A small multi-label image tagger, trained from scratch: arch vit.
Rows from expert 11 of block 3, named by matrix and row number. Rows with one number belong to one neuron. Each number is 128 + 24 x the weight over its row's rms, rounded and kept within 0 to 255. All counts start at 0. Numbers have three digits each.
# up: expert up (model.blocks.3.mlp.up, 16x96x192), inputs 128-191
# down: expert down (model.blocks.3.mlp.down, 16x192x96, transposed), outputs 128-191
up.13:131130135166161133152179129108137105121118142131097157129126108125125141131123128135137127103074131121144139130122131146123125114079115155163140130131121115127107123128116139145125140055100130
down.13:111127118133150130113136156130132155117127141138131110148086126093139129130129126103114105130132087128147098132121119125159126136138137124132119090123144107126136132129098106107202139127128190
up.14:110109107141126106127125148123101113100128151094092156120145122129143128134143132125136088138107124129157134121114144129111133096135117108137059135128115115127129137127130084147169120129130146
down.14:135175138146129122122078145125118131129104128145113105158114133163172129133140134128142148166145155116128126127082138137099128083117101107131143103130144153136136124184151130154128156127158100
up.15:116155151117171149128131161111150158168142087098171143167096175119112151129077113107118136092109128139122132114120100133141123143183129130107133129159100122092127169169148108128094116164136132
down.15:134106074127103108122146044127134102123135128102124129109160151150128146167128067106072074114108121133162155145127116145142101125182121073145136130134185126122152083128125114153148124150128123
up.16:126158139139127146132128145108124128124134114162114097116178126098109123125119113127137093131112125129118129130114137128144103111096127130150141146117140153106154149121118147104176129118046110
down.16:131117132141118128155131152205117127102119134123167166137124121111101165153137128136126146093089139129154169097107115128047142129162128192115107130121125138130128128131128123139119147158168098
up.17:121126116145129125117158112113121110114178130144075112122127071118107148124081119103095077154145104070120150115128118182126126129095105132107128129129153141173109127131096110129127125117180128
down.17:135113084124127124128114142162132140155134091116123085153147170141076121147137128161128097128118161131157072138128162129150091163139144144117112108152129152133164108129189170126127148127185173
up.18:131115165124155155110140130136142138081128115093136124123114151128110144078112119142115094130122124121141125127106129119106111120182122122097127129129169127165128137115149124141116099126098088
down.18:172129136137128128145132144101073191158111082129134125119131116130125108137147122149147158084134134143137123140096114043067098169112116127098161098137178121121130120129161130088148177142112140
up.19:128085092130095120153097128118081099144151132121129186123121118091080117121136143155120116110086126156163126098130126087123204128142100095181130130117095124126141076152140130092169110140095124
down.19:123160145125167132097130098137109153109127119144125125168154062131076129158129102128130178145121171116070129125083099219149132109133147119127112123128184181146127138134075125119129101106107144
up.20:158138088120131119094126129114132180112126090135098120116128163123136128136127129123156128134101162120104122110111110155127130133118133134126141163128124146182145248129082068194127137114151131
down.20:103113137128131128146137130121161123113111123118076143158121129145119143113077153138130135130064120124086164172121128127151119129089113075128142142130148134092138106129128126114106145129122123
up.21:168127126100136112151105128177152135075113128125155128109135111133130117117158121104128093121117145110109129174128165050121142089100094132101130128086118241119126106127132143099139137128121139
down.21:100135122110142125128160054132127129161124145088183070083104141131113111105127135123129159121192114137141112136111117135134128090121129110164144132199102078144126162129124117163093160135198123
up.22:098118124140139119127109119127164141113111130125127141156127057139161134129101074129151155118205097127109113164132131120122131169141119135122128089150150144110125136149125151118108155133134137
down.22:126109128132110084144122107127108114127095136136128109128128132133133142117138143154122219100100165079138117128129123143143126124128106061132104123135120127125133080110128148123104110126133153
up.23:109134125116095076113143126054147137114128118135145118144158124105124133145157128076118120123094083128144124122133134115132159148132168126135121207128133102136114126103129138126111130139088129
down.23:130130083116125115128132119126158129115093063143136170166088128148121125130122201128121117157113193105114164113150137079128146124093127147104140095128122132123069129083086128148128098132139122
up.24:102125129127136144128127127153128120141128126105105122130127128128164130185135127128200119130165042122141125142126026188133052149129094126183110124097128124118157118126128147146119180098135126
down.24:170066165152088125153128121129128188137119109091132131142160090132090122125111120107169135136096149085158129123118129128111182104126184133125125157128100119147140164131095118107123089168103139
up.25:134128124138085123174132106166147131065170069054116116112083172119123141129103136100128150160139123114143111091117158095153129130107136125138115097133146164120128128141137156091074101152157123
down.25:122130138133126107099099124093030157190095125124128143103118150124165105174141132127143137125130131149121115108153134133122102146151111167121124141080141127113142129128060127132130129089114074
up.26:095126111130104161135140110146132124117146132158075145128141168128125126114145130121100168130128125121119127111125058143093164130127129136120139144157130170119135126118180130090123121137145123
down.26:139137115133115099150136104119110114150103128127127127128096130173170128153106113128123128109136160125117155118098123102061091135071087121111123150145100153123113112131125140144134110161125131
up.27:138130148099139104135128174129080133125140062115057118158184143189113139126100140135134129058148076130131136163133126128131165126184129097111127152112103090137116142124133092119095127136108086
down.27:134128126136128128117145128155072078108086129134143164133128127156110174123148133095130088161090145128098114137136133115154134128132112126119138078204127167152079073127155094123122130128112128
up.28:119197129140127119081108130131150169138125119109136121137216131153135102136146122118150122074112107140097130152128139135165157149128162188131126154158102124118088154101193134128137086072124123
down.28:141128103109096096153130125125168130152124087116101159134148099082114092113110152148136164130071107118150131156170120129109109142160134131103169118142122111111113134129104074113120140126150123
up.29:129141136152141125078109136130102142142086108127130130127133127102126111105128129166162121106083156147134126163141171105131143149157098055128196167128150137149184128128109130195164129151074101
down.29:107157130111130114136158150101135111183151132131133106158097109100119124132140122125125134127125122072119108124137185141126142110136128127085130169111097089135107128116155128137086128152149119
up.30:033086143123152162134122098119128118129154092121097178187109158118127158129121124083132120113123096129065116116099149114120106100126124119126092152129159125147129126123128079127175149118187143
down.30:123118125115074164094131133090135110070127159126110128108173106127187140128145147139129129121133128126129120113102130130133154163180130156103129134091177158126128101099130128132141105128129112
up.31:128141119141133119167129125130093128128177123170136179120127134122150125130108156114118151100107112166129138113125084100106084128105115112155127123128138110127161153110107129126091149123145189
down.31:161113158114183180140142093125171102133137126135127075107139147123123126116150168148151126129134123130138092131133195142124167137159110129108138130095135111106132123145128129148209089100108134
up.32:128125072167145142113126130095116170156169124167079134134122141129127131129161108129109126144132174129069128136130160170076168121129136142101164154136143119125133122144137126133130128135122191
down.32:123073125122199126114145136136127136122106130122163170128179125162147179125114130129128157124144085084135131100110121117159130123117128129096104078122125137153112089144136147124091126146123140
up.33:135123139147100160120116129127133127103114107129086128211080126157129141100089126155118135138155141119172100122160126126128180126132127145148127129096100129126171141091116143187120126132146124
down.33:161112112135152121112114137121100103147082178139133120126094089107157109152129128117142199129135128104057096133156123127134128134148056152129110135129128095129128089147116130112129146108095136
up.34:142129137105129238137163136126118116109120130135111158117121108098142131157114116127138109095102128116150059166105138113090126130074114144105160129147145118129160127143128125145129136199121150
down.34:137155163195128087109161123110139125129140127115188108077149167141128103106133131128103134119113103120102149127128162121170136166134156139137130126128157142138125128133084146104146120126169110
up.35:169121170136142179165130129098159135180129122129125172099155098104135126141128127138112128099103128162126125130132147108128130070123125117136149129176173117126143119128123137136122125112203131
down.35:155154121127113114122115147122128142118129123123122107154185109112118141129106087138149128168125062163128119160067074126111099133122137165144117134097159124124134184157109114107113126126095134
up.36:120136041147132135126170121123165104125127151159165163140092126107112136131128119143105078119171076130127127194103133116141097101062128136124106131068128133120133102129147168104145142127172131
down.36:128129152118128154139142116128122122134121152131115080104178165179101107156143128089084176131174144145215124104119098121128124128148129129101161136117111131167120150149125116137134101104145099
up.37:091096099114144078099118122105098128079119138120125129118121084169166137139132138108127140103146132137140079153126172136125175118168126094127186134115084107113154127145127181113125124133144149
down.37:150107129158089118129112143176129137125125131112115148110131182143126144128144130113104126104123132122131147123149109145137126110129112091129120090132108142186171196141136120129114114128113186
up.38:144113108098133136121130087126142162089172097142093090157131127115128150133133133104137128128121127102166120088120112148136147097126126137127121197119126130133115141125136162129127132122062100
down.38:130121134080120123137140124112200105127125150126113145119161166102112130117128136125150127126138161119104128140160153122095100137130127172137128131125143141147146120120132167105090152109125139
up.39:143121099155119167180163156125124132106129136137129118082192099131148141144131081116136110192138125119126087125134136144102107150090124112131144159104118118124126125126140171130134126164123183
down.39:115125125120132123129114130206131157173132120098146101139135117093097138127152132124146151136134093131130159109134128151147163119148134169148098112122056142172133137127119116115128171094139129
up.40:127129119109138137143181124151134185131129132114122198128127128133081117124139128129133117126089128119119137135147125153131127133130175159095097133126134189144113128082132088067112136112097167
down.40:107143117128151150125128145103060089130099155120128123128125127136122143135130184129168172146136133159152161128152133130125108123133126141107128233133106127099131160168127109159135170158144180
up.41:128147147157126136113141130120141152072145116121129122178171114172137147129091140091146154128139128114132067142130127155127152095145142131129144126152130034137183134128140097140124075123102121
down.41:162116168090108138149126128142129120107117144158101166143117167140200078115185137128126148128133163146134126135122179148141121152135118122133107162151129105140122151102123119122128110128107133
up.42:126104133137139130111125124133130156129160109145136160157165179109128132130130126133130107092119118107133130094094118124132123150153141129127146142141148135114099129104159131132110140122125130
down.42:091151134131121126088127152163131127096111134078050127164133126130110120122136143146149127164134063135135107126120145137149120112119112114082127131153097149074157100145119128126120099128128086
up.43:128109141171124161128144127138112135119121122092137133129101140130120128128099121148097134153091090134143128078140177133078082128155118130205156121152139143120121132125118160130113139141150095
down.43:142118098071151151165124138122125121065127124117168127125143131124129141129110137109128126130085144129126123130128141133117131133202162134093079112083098128122142094090149170114126138131087134
up.44:127156129177126137143124120073128136132151146082128065112140139129094136138119100075116122095142116168130087112128110133152131143086153114132113100098086120107107125058092114162123136102187103
down.44:129129125126108123126094185138163118130056138094141126148128088150118145056134109124129090106149114110137124128111135090125123117088178113128130100130099139132174114104135133080094171127129137
up.45:133118127150130146123128138150129133127129076107112106104135105090141175138130170139138161172080152166131126115127127124111166129053130137151104125128138113118117130123110128155120130212199128
down.45:111127115131156107116122114087125120114128101131081125127135120140128139090131142092144125133145127104132149115132024157117111148128113105111130133105142128151128139130151131092108128119115118
up.46:126144122171122083174144132122128138126140151116151067141168124111134146143129104129128114183077127139139138128089128157129172131143122114127112203116126108168186142094085123150133113115161124
down.46:140149089165131127162137124107149133126169149151077099106124128112139120127128144116128094133100149134075132127137132133108129103128082100125162107108139135128110106128042128095129150104131118
up.47:138137128089081152112149143126178122128127079141207122120068117127158129134115104121125153129110109114127128128129159147132121139127096141110147134136123123142138139088135124121141096095077117
down.47:153131099142134113102133138173127115135140181087126135090130132142125093130128066139162140103145151076126144108099127111120131104153124119125118090122151101147087135128117134137192123176132163
up.48:117121095113123124129101086135128150158129124129118081116100131123169140132066117122112120123193118148130161092150156127129127120120163151163119167124078194133120103121138165116144146129120122
down.48:140136162133094144129155130128134131129129151098129143088135155110105128128174111152097134167108142113143107108119124084151112199114134144123140117160143129127138081126127077085118128157179108
up.49:134110118119126153095154126137136128128090114120099109141182217135131129178130122116129159131123126142163131124188150128138131148112125124145125152093127111108158170112130129123122127113129152
down.49:124063143123135130139125127084132127125130173129129126087163107091088164061174129118123121140119128139136134147129106120142137122108195120125103140131128071128135144105154107126180139131108084
up.50:113129132126152148125155161116122077136110113110143139091137100090152130152119114086129128119116135140115126112109128165105129154104128111058164159106162136114134123122127122092127114118127093
down.50:102111123129090109129129106131187159129161131161128041131141128112114126121130059123133129128129159166109124126129110117135126138128084158136129123156126184132148165126129130118139122122106116
up.51:128165111184131127157135141138127126167131135124111108107143128097128207116091123145117128127115125097128128143128148079140116148124130209125113128126131141127109137094104129140132128133142126
down.51:101126214138093137105128132160093118136124124162095144141130128139133107060143143158179116129129138131126142123129159113130122127128184139126167131128149114125097143129201128120124154134120133
up.52:150126126128126124091083113095132171128152139201127068125121142125119128136158129099137129081146113133130136138128152081157129147140182079148117074128125126169092167119086125130128137125122159
down.52:155107131151120141136120134131147128147131131109135129128190091134149115089108163148146117148123090087111030098132127161146127100102120103128071124097130128130159127126120145124150146166111128
up.53:170130144128127081085137147130119128134126103171115129140116128113120108129080128098126187156143128077125150127146124152110138132142131139102127131140132121130111096129108120123111123123184124
down.53:136127142130134164163199146114125075123093103127128088112130129103109121152162163140128117168113113137132155160116131090127135185124123143145149157155127128105127171132134116124171091160128150
up.54:131128148126140095158155141127133129039110143139132140139136141138115160146194035135156127136169094103156143109130132099127120128127177131065127113096130135128121165162132118077114133133122122
down.54:154128126119122148121126098127128150145130145133130105116123113092127117104055134127111138079188153144161098140123130144088142152129164106135119132116121127167095201128098115172157122154134140
up.55:127126128094153087129142151109184120134166203109192129129197135121080127131162091126134102121128162136128129141128126102117082163160129130125121121151118091093072148125074128153152153092126111
down.55:164185131127114205152119128136155127152153132130129133222137118095129129108072101111106119102128126152130128111120135087141131128132126123103128128130124110122129156106123128126128155130127132
up.56:115155173149139125129146167132165130136107125136128086118135163127133155119095172132125107149181100086128129128125137158094128150123124157130101065120127168123119116118142128104128146124129110
down.56:128116114126125145126123155125127096120129110113121129100074131130122120150134095124152130095121130114145113140125078085144131109160170120143172150135099111150102153156144096119131143122122130
up.57:153105165109148138114114128094133174127166119109140150136126123112138114125162083107059229130111141141144142119109110113164153124137124139104129146116132131135071123121124107132128130082135125
down.57:121132078130166129126147076131146076133129182119125124132162140129142138132128092126145092092099118080172161155155127091132128131087150112133129130119138135126118104118141113144039122138128150
up.58:111107094097110129093124126123074129192149129170132117104129132134113072116125132127123096116152138207177128130083115135129132116125134149082144127121128099095126133088129144112083119130128040
down.58:122114166140120160114125121131128121076159128128116092140126099134149117137128150129158136106104126152127130162144195129143129104180113148128115080210077168126130070119164134127122180118125130
up.59:140129108151131144128162116139129130128152123130093113118128119144130129116159115130125122129128111123144125119128138170099143130128161132120131114130126179125118093124097134133149110091160107
down.59:122059148114139128157119158129127126128127117133131119129109151129147128157125173152114164128126131129141165111158135115108126133197127132169103130147135159133146139099139127153160126128128144
up.60:151138143121104176133119079127128118134122115176145128150121141129142098079098146112103141147159182104214131107137153149127096118121129141168148119135089123136188055094133126114130145154147117
down.60:162137167122128130089127128171136084133126079136114130125128128116150156126131142149138123145127084146144122149125111200148126158137114106130145129138138110107105175116133133118111148127119119
up.61:166166170115100139108122122153127121132116140121149126126150137126126162125154150103081120143139099103131128115130168131103146116112147127130136149125218182107118145137128122147142186056109124
down.61:129099150107131077098144136101121142093101101139161130122103146116065138125120106130128143131131095165118106132149108129088144111178135132088134148128124118084122127123151159116123116156133143
up.62:128200174132094133095129134110142127109187146107139119104154129152126128147106172127112127156104123127127144126092129162123127140145161122091127127131134122067120072130127119146123067132119121
down.62:129087092158172122138127122156176133106104109120128126123106092127171112122100128143136140099133152053135112098103127105155127148131134109134144134165103114151116108140130151114128128090127122
up.63:174122149072102131146128107121167117194133040154128070082092143128136116151104128128128106148128119103114127126103159123123127148122146130146123125129128127087131110133164160138130187128124167
down.63:149130146157117122101147189137134134158149146111149145134122122133131159100134128141135153128108132096126167122088125127130116129138106125143126126124126089136083089128119129136133115128130077
up.64:108151120107112119130079127067138143132132132111153125127131150143104140129089133140087100116091142103128156167127116118107124144159157125062128133127090120128147148126075138138159113127133097
down.64:127157146130135135133129142190144108115116129098134149119089106128148125104130124202181096124156125190128107128082125133181190096128139120140095095136143126152124118120173071159128142110091137
up.65:137105100148116128128119171127182136158084121129088106123122084118161054152127133097129125135158129131106129129130124112150198116117093061126099135131139150181107108121090141122114163132127150
down.65:109154157159161196122157064115128155096107111181131158083122088135109145098086121141123135125117165123126118126132131079113127104090121139105123142134132124128143099099152119153087104091116129
up.66:180068127130143129100137125164140142128102106119128128111126136179136205119122118129116092129141125125129107159132153120160116132115126136094116139107182127097172102085106122156112147159143124
down.66:108125123104111067127124117099126101071183138157135131125067172119105091137126133104128085122169124097099090097128125126129144165122121170121129117125111060172125163145122125121123129165170123
up.67:133116127131159155099136078144115120091099153115135139154161159143101169126169140157121073124071134128128129128141120104129137139104128141111122050144139142106128114083146119142045113127132133
down.67:141099123178127129111104120127182118120124139128147072127118149127170156133110136122127126133118124114126096114130121130127126105102119108128128132140126129144125129169133104123128117163131092
up.68:058090190121131110145067112124126090122130156119128144096078107123115129110141148137125118130122124139114173111136135139083142145140110138145091081146185111126134126126145192132137128130150133
down.68:077160111136072160132148121117098124131126118127099132146110117146136152174097114158101127110106122126095099128136175096101135129086151151126136145119129154129149131177102125116159160128142110
up.69:125142124131136132139132136097124118061158153116148138113144123106130127086117111131120025151129085126113129156118092130126159081087130108090136149141121146127127133136148170143128113150104128
down.69:124115144148120052121147117132147144126086122129074110134125136126130137140125129158137173096156133131158142121133127126114115138129168114143138161151119149097065101126147119134115111130150155
up.70:111112124139127121151121159138096141129096139120112140115142092126083130142128128110174117120118151131148116145129193127086128129101093138164138113119153123129121111120128131145126098107124129
down.70:118221168125140088101101125114129128143122155146136129210096126130119134116124125144121122135158104132135120146119132135156120128126144127149126186132140143145138128126126158101092100102102122
up.71:115104168101112111125158129112157171150127162123106119122107121136162127117111114127119128084170111113103145149131088135115124153115093154146134116058082167136122127137160138105147132124183150
down.71:156137107149130127117080116110123124106151128117112133131138142156093124120180092074119159130174155131129131138102085129128143132130152101129123128161134159128154131138199125130124129147132155
up.72:155101126186127129128109082130100109117114222129122106116156108105131128135140077131116108143120143158108084096187128138136130119127125131082146129132123134127141080106129135129134103115093148
down.72:116158150128122129134134151152152147126138077164123141114136143192116132097107149131128148179134087127118167134135155085140094134130114123093132113126141133104095128155150148126073129126159128
up.73:098112074130138126137149118167130121111143128129114143156139135059096050098130125111123112162101155124131139111113108127149064156121198128167144138123130116109113136084101131187125126144160131
down.73:144148174138131106114135131134132146152133144096169102109129120133151129140130156137055073128128145147130133157123133077130125137115125124128134093127153138130138151147106105154127125103116136
up.74:087090150180138106172084129127123139131128109133132129109081126095193108141141158123133100110090115115127144129130129141133133125185155127125150147118113179129107126127126135128198132102087141
down.74:128068071129094158097127117129079132126093138129144127106152126117194153182140089139127126104159143126126165105102162125107104117119148121132123096135127118132113117121092144142159128139150144
up.75:171118091110128127117105128173145156109176127149133135128129183119119084094085101123133134182114132149133120134122129108128099115117098079134158128115127091136115127116164113107119149141158150
down.75:126135154128103124126097136084120148101121131128114095163129135065131172112126149138133120092127116134127124146141114130136127131131150107111137145177151101115133127140128125128134146128131129
up.76:136158156133076111124128110118131132105093131141136106127128146177147137155147155149132132122122150113116139128115136153112143109122175125128128128166141127147109146150161117128171114128179100
down.76:125099128123110188121126147135176153133133114132137127131143128121090124125115119117147176124141129130125105104097129135138046138072120130128128127133136130145174135098083124144122098121127136
up.77:111196067114145101135132122066131130129105137125088123124129129116130159104134114113123134075089124134104169125145106121124127113228167126126159121129128181109156138127139129132106133152139141
down.77:110147141113117129128150153126139124091122165129063141156133126146102179111129123128167128131153126105154136154122118133158130102136128136158100085079149137118139131105144143140131122128134116
up.78:143060113135148118118169107124129085133128107129105118127090119124165131128158114127145141116151119161130069130095125111127131126102181161134131137141131168124173177089180062118079151150183106
down.78:127121146109113130139079157105137126128129132125130139097137128132127134120148128116122159143146130128121137146141097123129142121153128136108152117145055147115099132132112122123197135123101183
up.79:111125122133129111138111132124161099097128122133128126116126096142139138126175123154184128108135109133143121127124157130130111087092076147115120154127126128146123159120150145167142125122165121
down.79:131120127125124138140124060123133136163141129134098104134159137142144120127168109110082144127090130130080154115148124160133082127132101128126151139142186178133120143131119139109108158137122128
up.80:104120158138191172147140118128128131115174138125127138110134154129132140138161130115171186141125119126130148136140121162115160167149129127125128125128134128104131110124159164122138117052116151
down.80:118127096135085123185100131105135161103139099143139090095156123108142130129131124117106126152146142188149127154151114083152134112104058096133127111128139091113150166129119126170095129105057124
up.81:129094116136135124150115135157144111108134081195100153132150123101175120091141134145120129102144134139128157139124125061127161111061109096155139130157143126131124113151121128125157130131142113
down.81:106142127113129150090128100132102136166109128116119057130129153131110100095143134130110128127113080123141093145088108176129128119126129154154151115116139143121128132130116153101130130133098123
up.82:109120124189128123126147126069123072125141154123104180127167120125154114102098133124167126155127114177117132130122115095173114168154151129175123089129093124143124132096128146132120152134120133
down.82:147183099132106089141060127076117115128128081149132128121099118163146099126128135136122128118163130079113128145133147174113160127125102127092124128122114126120128115157127130104134111128139064
up.83:125100124135130115163122137128124168119111065131139127149124107133129050122137129125104112079129092132147150095128111127145137123140139130120149129120153128129134099117131114107143108129158181
down.83:129164121072151166133119110126131107135128149130126130128130128129124150138129081098100113147130154118112142195125136126121110124157129112126126119185124132127073151157118118165088147128087142
up.84:111147112123104189119194137129091146144108138035143136118160111170087142115146128128123126138137127120142147056051182130159129103080088091130148113117143154135127098135123139109129155127122120
down.84:128146143158165136180121171122087126196154115065105115128159140097129127097127150108124087109169138147124128126107108184148136114136118153152090120132128132128125155120129129125128129114149150
up.85:128126120172118150108110114129172130115149128142106109161132153123134156139125151133146157137115135134128119130111108159195110159174140155131111128105127128093071131168128168129193194126127133
down.85:135125129121131126165129112141117129122089121139181071138153154082129084130135116127203102121105108121164102133171083075132149129104107125134125136128073059073140119127124121134095143141173127
up.86:127137120128093143125162123130137131119118153131139127141114148111134128123163123092127121152103115128091081048122106130136125128143212135126126122116126127114130137140123128099121170134132129
down.86:128087125121197128155136144132145096145138146097128129121092157145139130128122122156144080118138121128072129099155138150145110142129073130112110146128173138146177109136107166128136131139084130
up.87:152091115153090142132153100127128141048141131128127134137194128101132128128109119124155135120093098119108114107126133126131093127177126116156128143113128153092122127154129157146111123109136127
down.87:169128149128161081095129103135128124102135111139092140107110133090183129127104151137126127041129184122126103134112127137127130171151140137149164122125102097134123152142129167171108163112129125
up.88:096143134131127020126103126120138125150128150084146043128125118115123130152140124147095150113114145093128131135135115131077131145129167159170157095145125124132127120127101095143128123118129128
down.88:170074131118135195136134141173139148167109175122089124139103129109110105127131163132135149162113128124131127104130147085128136157115109127145131129103129127142122148106133110147174130100133102
up.89:171137111102093109117134081132132155109137140109139092122134124107126137109128149127150068145091127122169108144124144131083128122115150133073138143117079122125119179161104138128139117120154086
down.89:077147141188130134133129128051131125126114113149120097114049130111133109101133157114201100123170157131158175120123094132135086111125129155129118124119130129120101127128146130061091123148120131
up.90:127113133131134122155115162111130172131114138140122084128129127118136115112100103134138147130121086148134139134148112120117119152108081127134110169125133128128128112128079127114121112137106100
down.90:107123075149128126117125062142102135123143143124140127112095133152115194154125092113114117131139154143147145144079107104128171167151104119128155092135132095092135163135128100128143163111126115
up.91:111148123090103125152179067152164138124098208131120150127121105105118160130097159080124126126106163172129128128108149148123142103126132136128117081122165092113140145091141117156120101123134091
down.91:108136122157098135134178128112135126129153144149109169153156096091123133164133133130132114116169126126167164137092129126097123071098130129078111121181130131155141149133103127099136131135120111
up.92:116144092114128123122166133128120175114158126135158153101126128117128128128106126129149125123101151122067124137142087162102065124200135137133177130128128115160131122156140134119125120172095165
down.92:129079157128101175110214120145136127122107097127106126114161204141117118156133156100128150110141121157142120094135128130141097083130127128115138140060135100117128129118129129136128126118126117
up.93:117094067168163133093159126138118096156107132098116155139120133149124096120130126135128143150128127128208130111128110142131175128143051126162136129128144159141155127139136122126091151151107097
down.93:116143122130110119121128092094101149103154089122123195118134133112148118165135147128114104134150152194123125093106167124116171143127171147103111153102118117109155076129100126119113155145106149
up.94:077157130132091114126136138157161125087133109118087161153197126110097121118129132063111122128156123126095148180114051142163175126115123144129128101151102085127119132133093112104157120129127115
down.94:129095143133135134127136148155138151126107102171132154121126108132139141132109122098120126073129174125124125107127183107070134125116143125128112137140092125117113120116121132126103125124108146
up.95:128114130130126139105134123128119141140129133126108186127138104128144177176061135114130141081116132171193118174125147080100120127110130130124124152164119128160125222127144167116097138123133130
down.95:126126145108128169179133089114127119117079174158087081150136125149126119147134131066134129099140114131089135096137127149108128115156129146161122105142127151149168132156120149158126142134128085