From a checkpoint of a small multi-label image tagger.
Model: arch vit, norm layernorm, activation squared_relu, moe top_k, num experts 16, patch size [8, 8], layers 8, width 192.
Data: trained on photos of plants, animals and fungi (iNaturalist), 34.8 epochs.
Rows from expert 15 of block 5, named by matrix and row number. Rows with one number belong to one neuron. Each number is 128 + 24 x the weight over its row's rms, rounded and kept within 0 to 255. All counts start at 0. Numbers have three digits each. After the name is the row's rms in percent of the matrix's.
# up: expert up (model.blocks.5.mlp.up, 16x96x192), inputs 64-127
# down: expert down (model.blocks.5.mlp.down, 16x192x96, transposed), outputs 64-127
up.35 115:149161120119139116105145127197133164143144113165132126155166142099077109130130123123133124148138077122125130108111130137095104141091019181130135160137126127099108127161135143127138133122109131
up.36 086:137118115102094109126101111123115132170127118167124087122149131137125115129111109087130127125114127193143148134156150121139067106149115149109133090128180146135149118149122118199143128136134121
up.37 094:124161119145129123095124150120135126117133134112134101155150065128129128144153102090151098154103133124142126137128091123131139127088080116113115105145141179162126121122120118154107160161130144
up.38 105:127100140128111116119122106114089128126113116101133132085125128133108135144130099127112147145154129135096136077141165127101104137149151134128129108072127130128127131118099110194110175063092110
up.39 100:131141143133129107106100170129128116156122127087147162146129142097164129138136113137166139130099100128143132133127105113111121124180182127142096121130134166087110061134172094130100135114105120
up.40 105:123120130195124099184139145134100128127127153175130127115128128130130118130093111127134127135153128141153109105129132164128140190105133127152002120164134160137126140179146101140118108092167141
up.41 086:121125091130082145089173154122128097123130154144166191121126143126108122129148124114157134127137133122136109143143145101132109119141111082156144138132165135144188115128080177131141146105059104
up.42 094:118152127126082115150128091071144136144134141117129159079148150102120114137154114180110099109111129158128079127125117104129118079086080125151109069122129158076111100149110145136111119123126144
up.43 117:130097147130156127130128142117084122112177112125120149125138102113133122124128158128157169127152105089112139128132132122156120128135075110131140128120085128121145131129120136128153128121155158
up.44 090:138083138131129098141142067148134147194160138180136121058124156103122130135053189122127141130109138149170145121108145114165092158130147138117165133111168128093110133126126140146155148139109135
up.45 109:100140122106122140129132133113103112127143164111122109128143082164129096128121110129140155147103123110172164142091130138073166124123121085126107157142066079143103130132108108127098153127151195
up.46 087:135129082128108118126128152150138174128126128122098109121125135142143105125187119138129173123127095119114143114093139119136130136116149092125141150128134145139133101157133128128142133126133123
up.47 098:134142173128126104190125128159102130107102104088129116155126075100130155161129130120072202120135133128144124170156147114125128125131120120138173128137135153164107111165083120126126138125148119
up.48 079:126117149128113134149139163155120112090106137194125118149139148140108106145109106108139120146129113146124091134097124115160126159100176131136093131123128126132105156132136139141133099116107113
up.49 101:128142139157095129130115128079139159118128105069122124141109133133139109132155120139103168089064114125143146126166145158139127126139128116131129160129134130158095132128124124082106125090144081
up.50 096:131120106108147118109175098136150118134141137136128147145120092125081128113128202103069140125117131133153138130132142137130149139145095143103115111138177127121083137100102132153177121125135089
up.51 099:119132124088160098119093163155101142185122126127140143124128126132111141138112078167104082140107164139125077124098132203111122121106109135148119137128103088069071098130072150094126148140155155
up.52 114:142131174125108104108126111126176129133114136163150092107092154132128106133189095133111114134078194137120062118133140111142102141125141145100172173143129153108099128160168132112123127128120159
up.53 094:141103167102143148132119127122127133166132125140125128140076136101105183185132118097112153134158112107160127120150131122171116197108146137141171139127122139054141128143114092159130101129118119
up.54 080:147130127153145111124073134094115119125131086097140119097120125140197132144114116149177131140107079140127137110144134074132132183141156124143124162137112077135118127128132130117125153131131139
up.55 094:141133126139118089088099129122116159100137104077134125190160136117105133087129119116100135121131122110112067128152113105121126154129155169129159118121170110131181124124161146121128135101139098
down.35 099:122151146149155116129168098118081129129120124103130105205172153093125126129108193146150194140118128127121148093159131130148132064106113125114109082088133152133137117123190167135129118087123115
down.36 086:154138128106130201164180175169132132157123162131101147151147120145116089147074125158130113151112169074148151062125120152136149121133123137125130129134137132131159159127106167100093129145143144
down.37 119:112091101113131125150138102120128164113114157095119186153116156155123127133161100150090145089147069117123137089073130122168113162124178135150124100129155122103136124126080141145161128137113093
down.38 103:131123193128142126178133129113120099116146129134123117117136120163106131132129145132128124161130140168125086172140128142132151125117098130125149118151049192130151089148078121138130130107144149
down.39 090:085137104149102106128130125128095150056131131132068146124126088080142125121123140111107128132172117114132124133105128128093091171096130132132073140142159154136130184117144128126130121136123104
down.40 099:129110123124128094153092153139111132100148096135128121116135104155149085121109136118126146108142126153119127125058129010158153137130110127137106170147148126155136127118119138132084127133147142
down.41 084:175115110067147116156133132129138132128128136138114116112091129168136091142136117111082146142140127188150176129127127115125125104116136156102171156151117103125111122154130067094126120144191156
down.42 097:140102147124126111115117143114128153145183145128106111113150096093112122129095134131140138128124127106141146116128152132129159146120106104135103079121138112119102147136129105135126111136096080
down.43 110:132123126125140180129106123128110117124112130117128106128130129134128099127086122102126136106082142115150125146135103154114089138091147090162122124128089128131155152131181117107089149125130128
down.44 093:103126147162137166154182165108179107079116098143138111152070140150157131125145097131128056145135129135128122088096143116114122089133118158129107129119135112154158127119173109119119130193142115
down.45 103:127128105122169090123117186152109156129124125128117199112141119136137108132136110150130124135130116134111141155100096131135119128125176133146116169144112179115135137186097160130152126114111119
down.46 084:115125126157126140114149108146126128112141116127134140149084157125147127124162132100148098155129128115154113106128085135112142129144115099122145154118100155151129141141151135134111127122132126
down.47 100:132087140130126124102121102121130101128116144114153142147145152113090135143117093154137120147144104137141131136127115145127108127142133135119139128170124120128126082128113140134105117128137107
down.48 072:126159143079099164103134097126123121132126102114101113089077128149123128139164141114134081131147104145137154123129127115108118117080130127069108169051135164126145159106132119141117131128117141
down.49 104:147144129108124151133114106129130143176116134101120114136199137131108129131123113083137143152112105128122131152122133127137127137126140195152136100151132124152123125146105120127115127128143164
down.50 093:117139126136132105136165125112135118127125125107147112113089148151155121109103105126137137128173128106148126153120117122085159129114085111107128145117139168113146134132137149129084169121134122
down.51 102:143151135119144129161138153091114094117100117119110135129158124139096174125080127119140161131117139129113148129143133112120127110128116123087165118129145186131145108096196128148124128091130150
down.52 107:137100095170095132209163153101119137102181114128135097125132065108087145132127130129171166199121146147129135135155110181110152126129129170124123125125150137118152096184115119128106086134119114
down.53 095:135147179113122130124127113136152122118129144093101114121131125124128128118129157134139142115072140125180141123140104124154125124113127108120131125110128134128095130164105069131132104132138076
down.54 080:082127152128134158124145113134172138116108149133116075068121126107093099123130132113123143142130096124123128152121152149134129179133123145145137100139120140114119136165131115152090085111118127
down.55 100:145109137132141125131121112122125196127141150107088136089126155138112078114088118166073193117125137129114145144119120095112093127125082125134116136144099103180151128085145139082104135121128127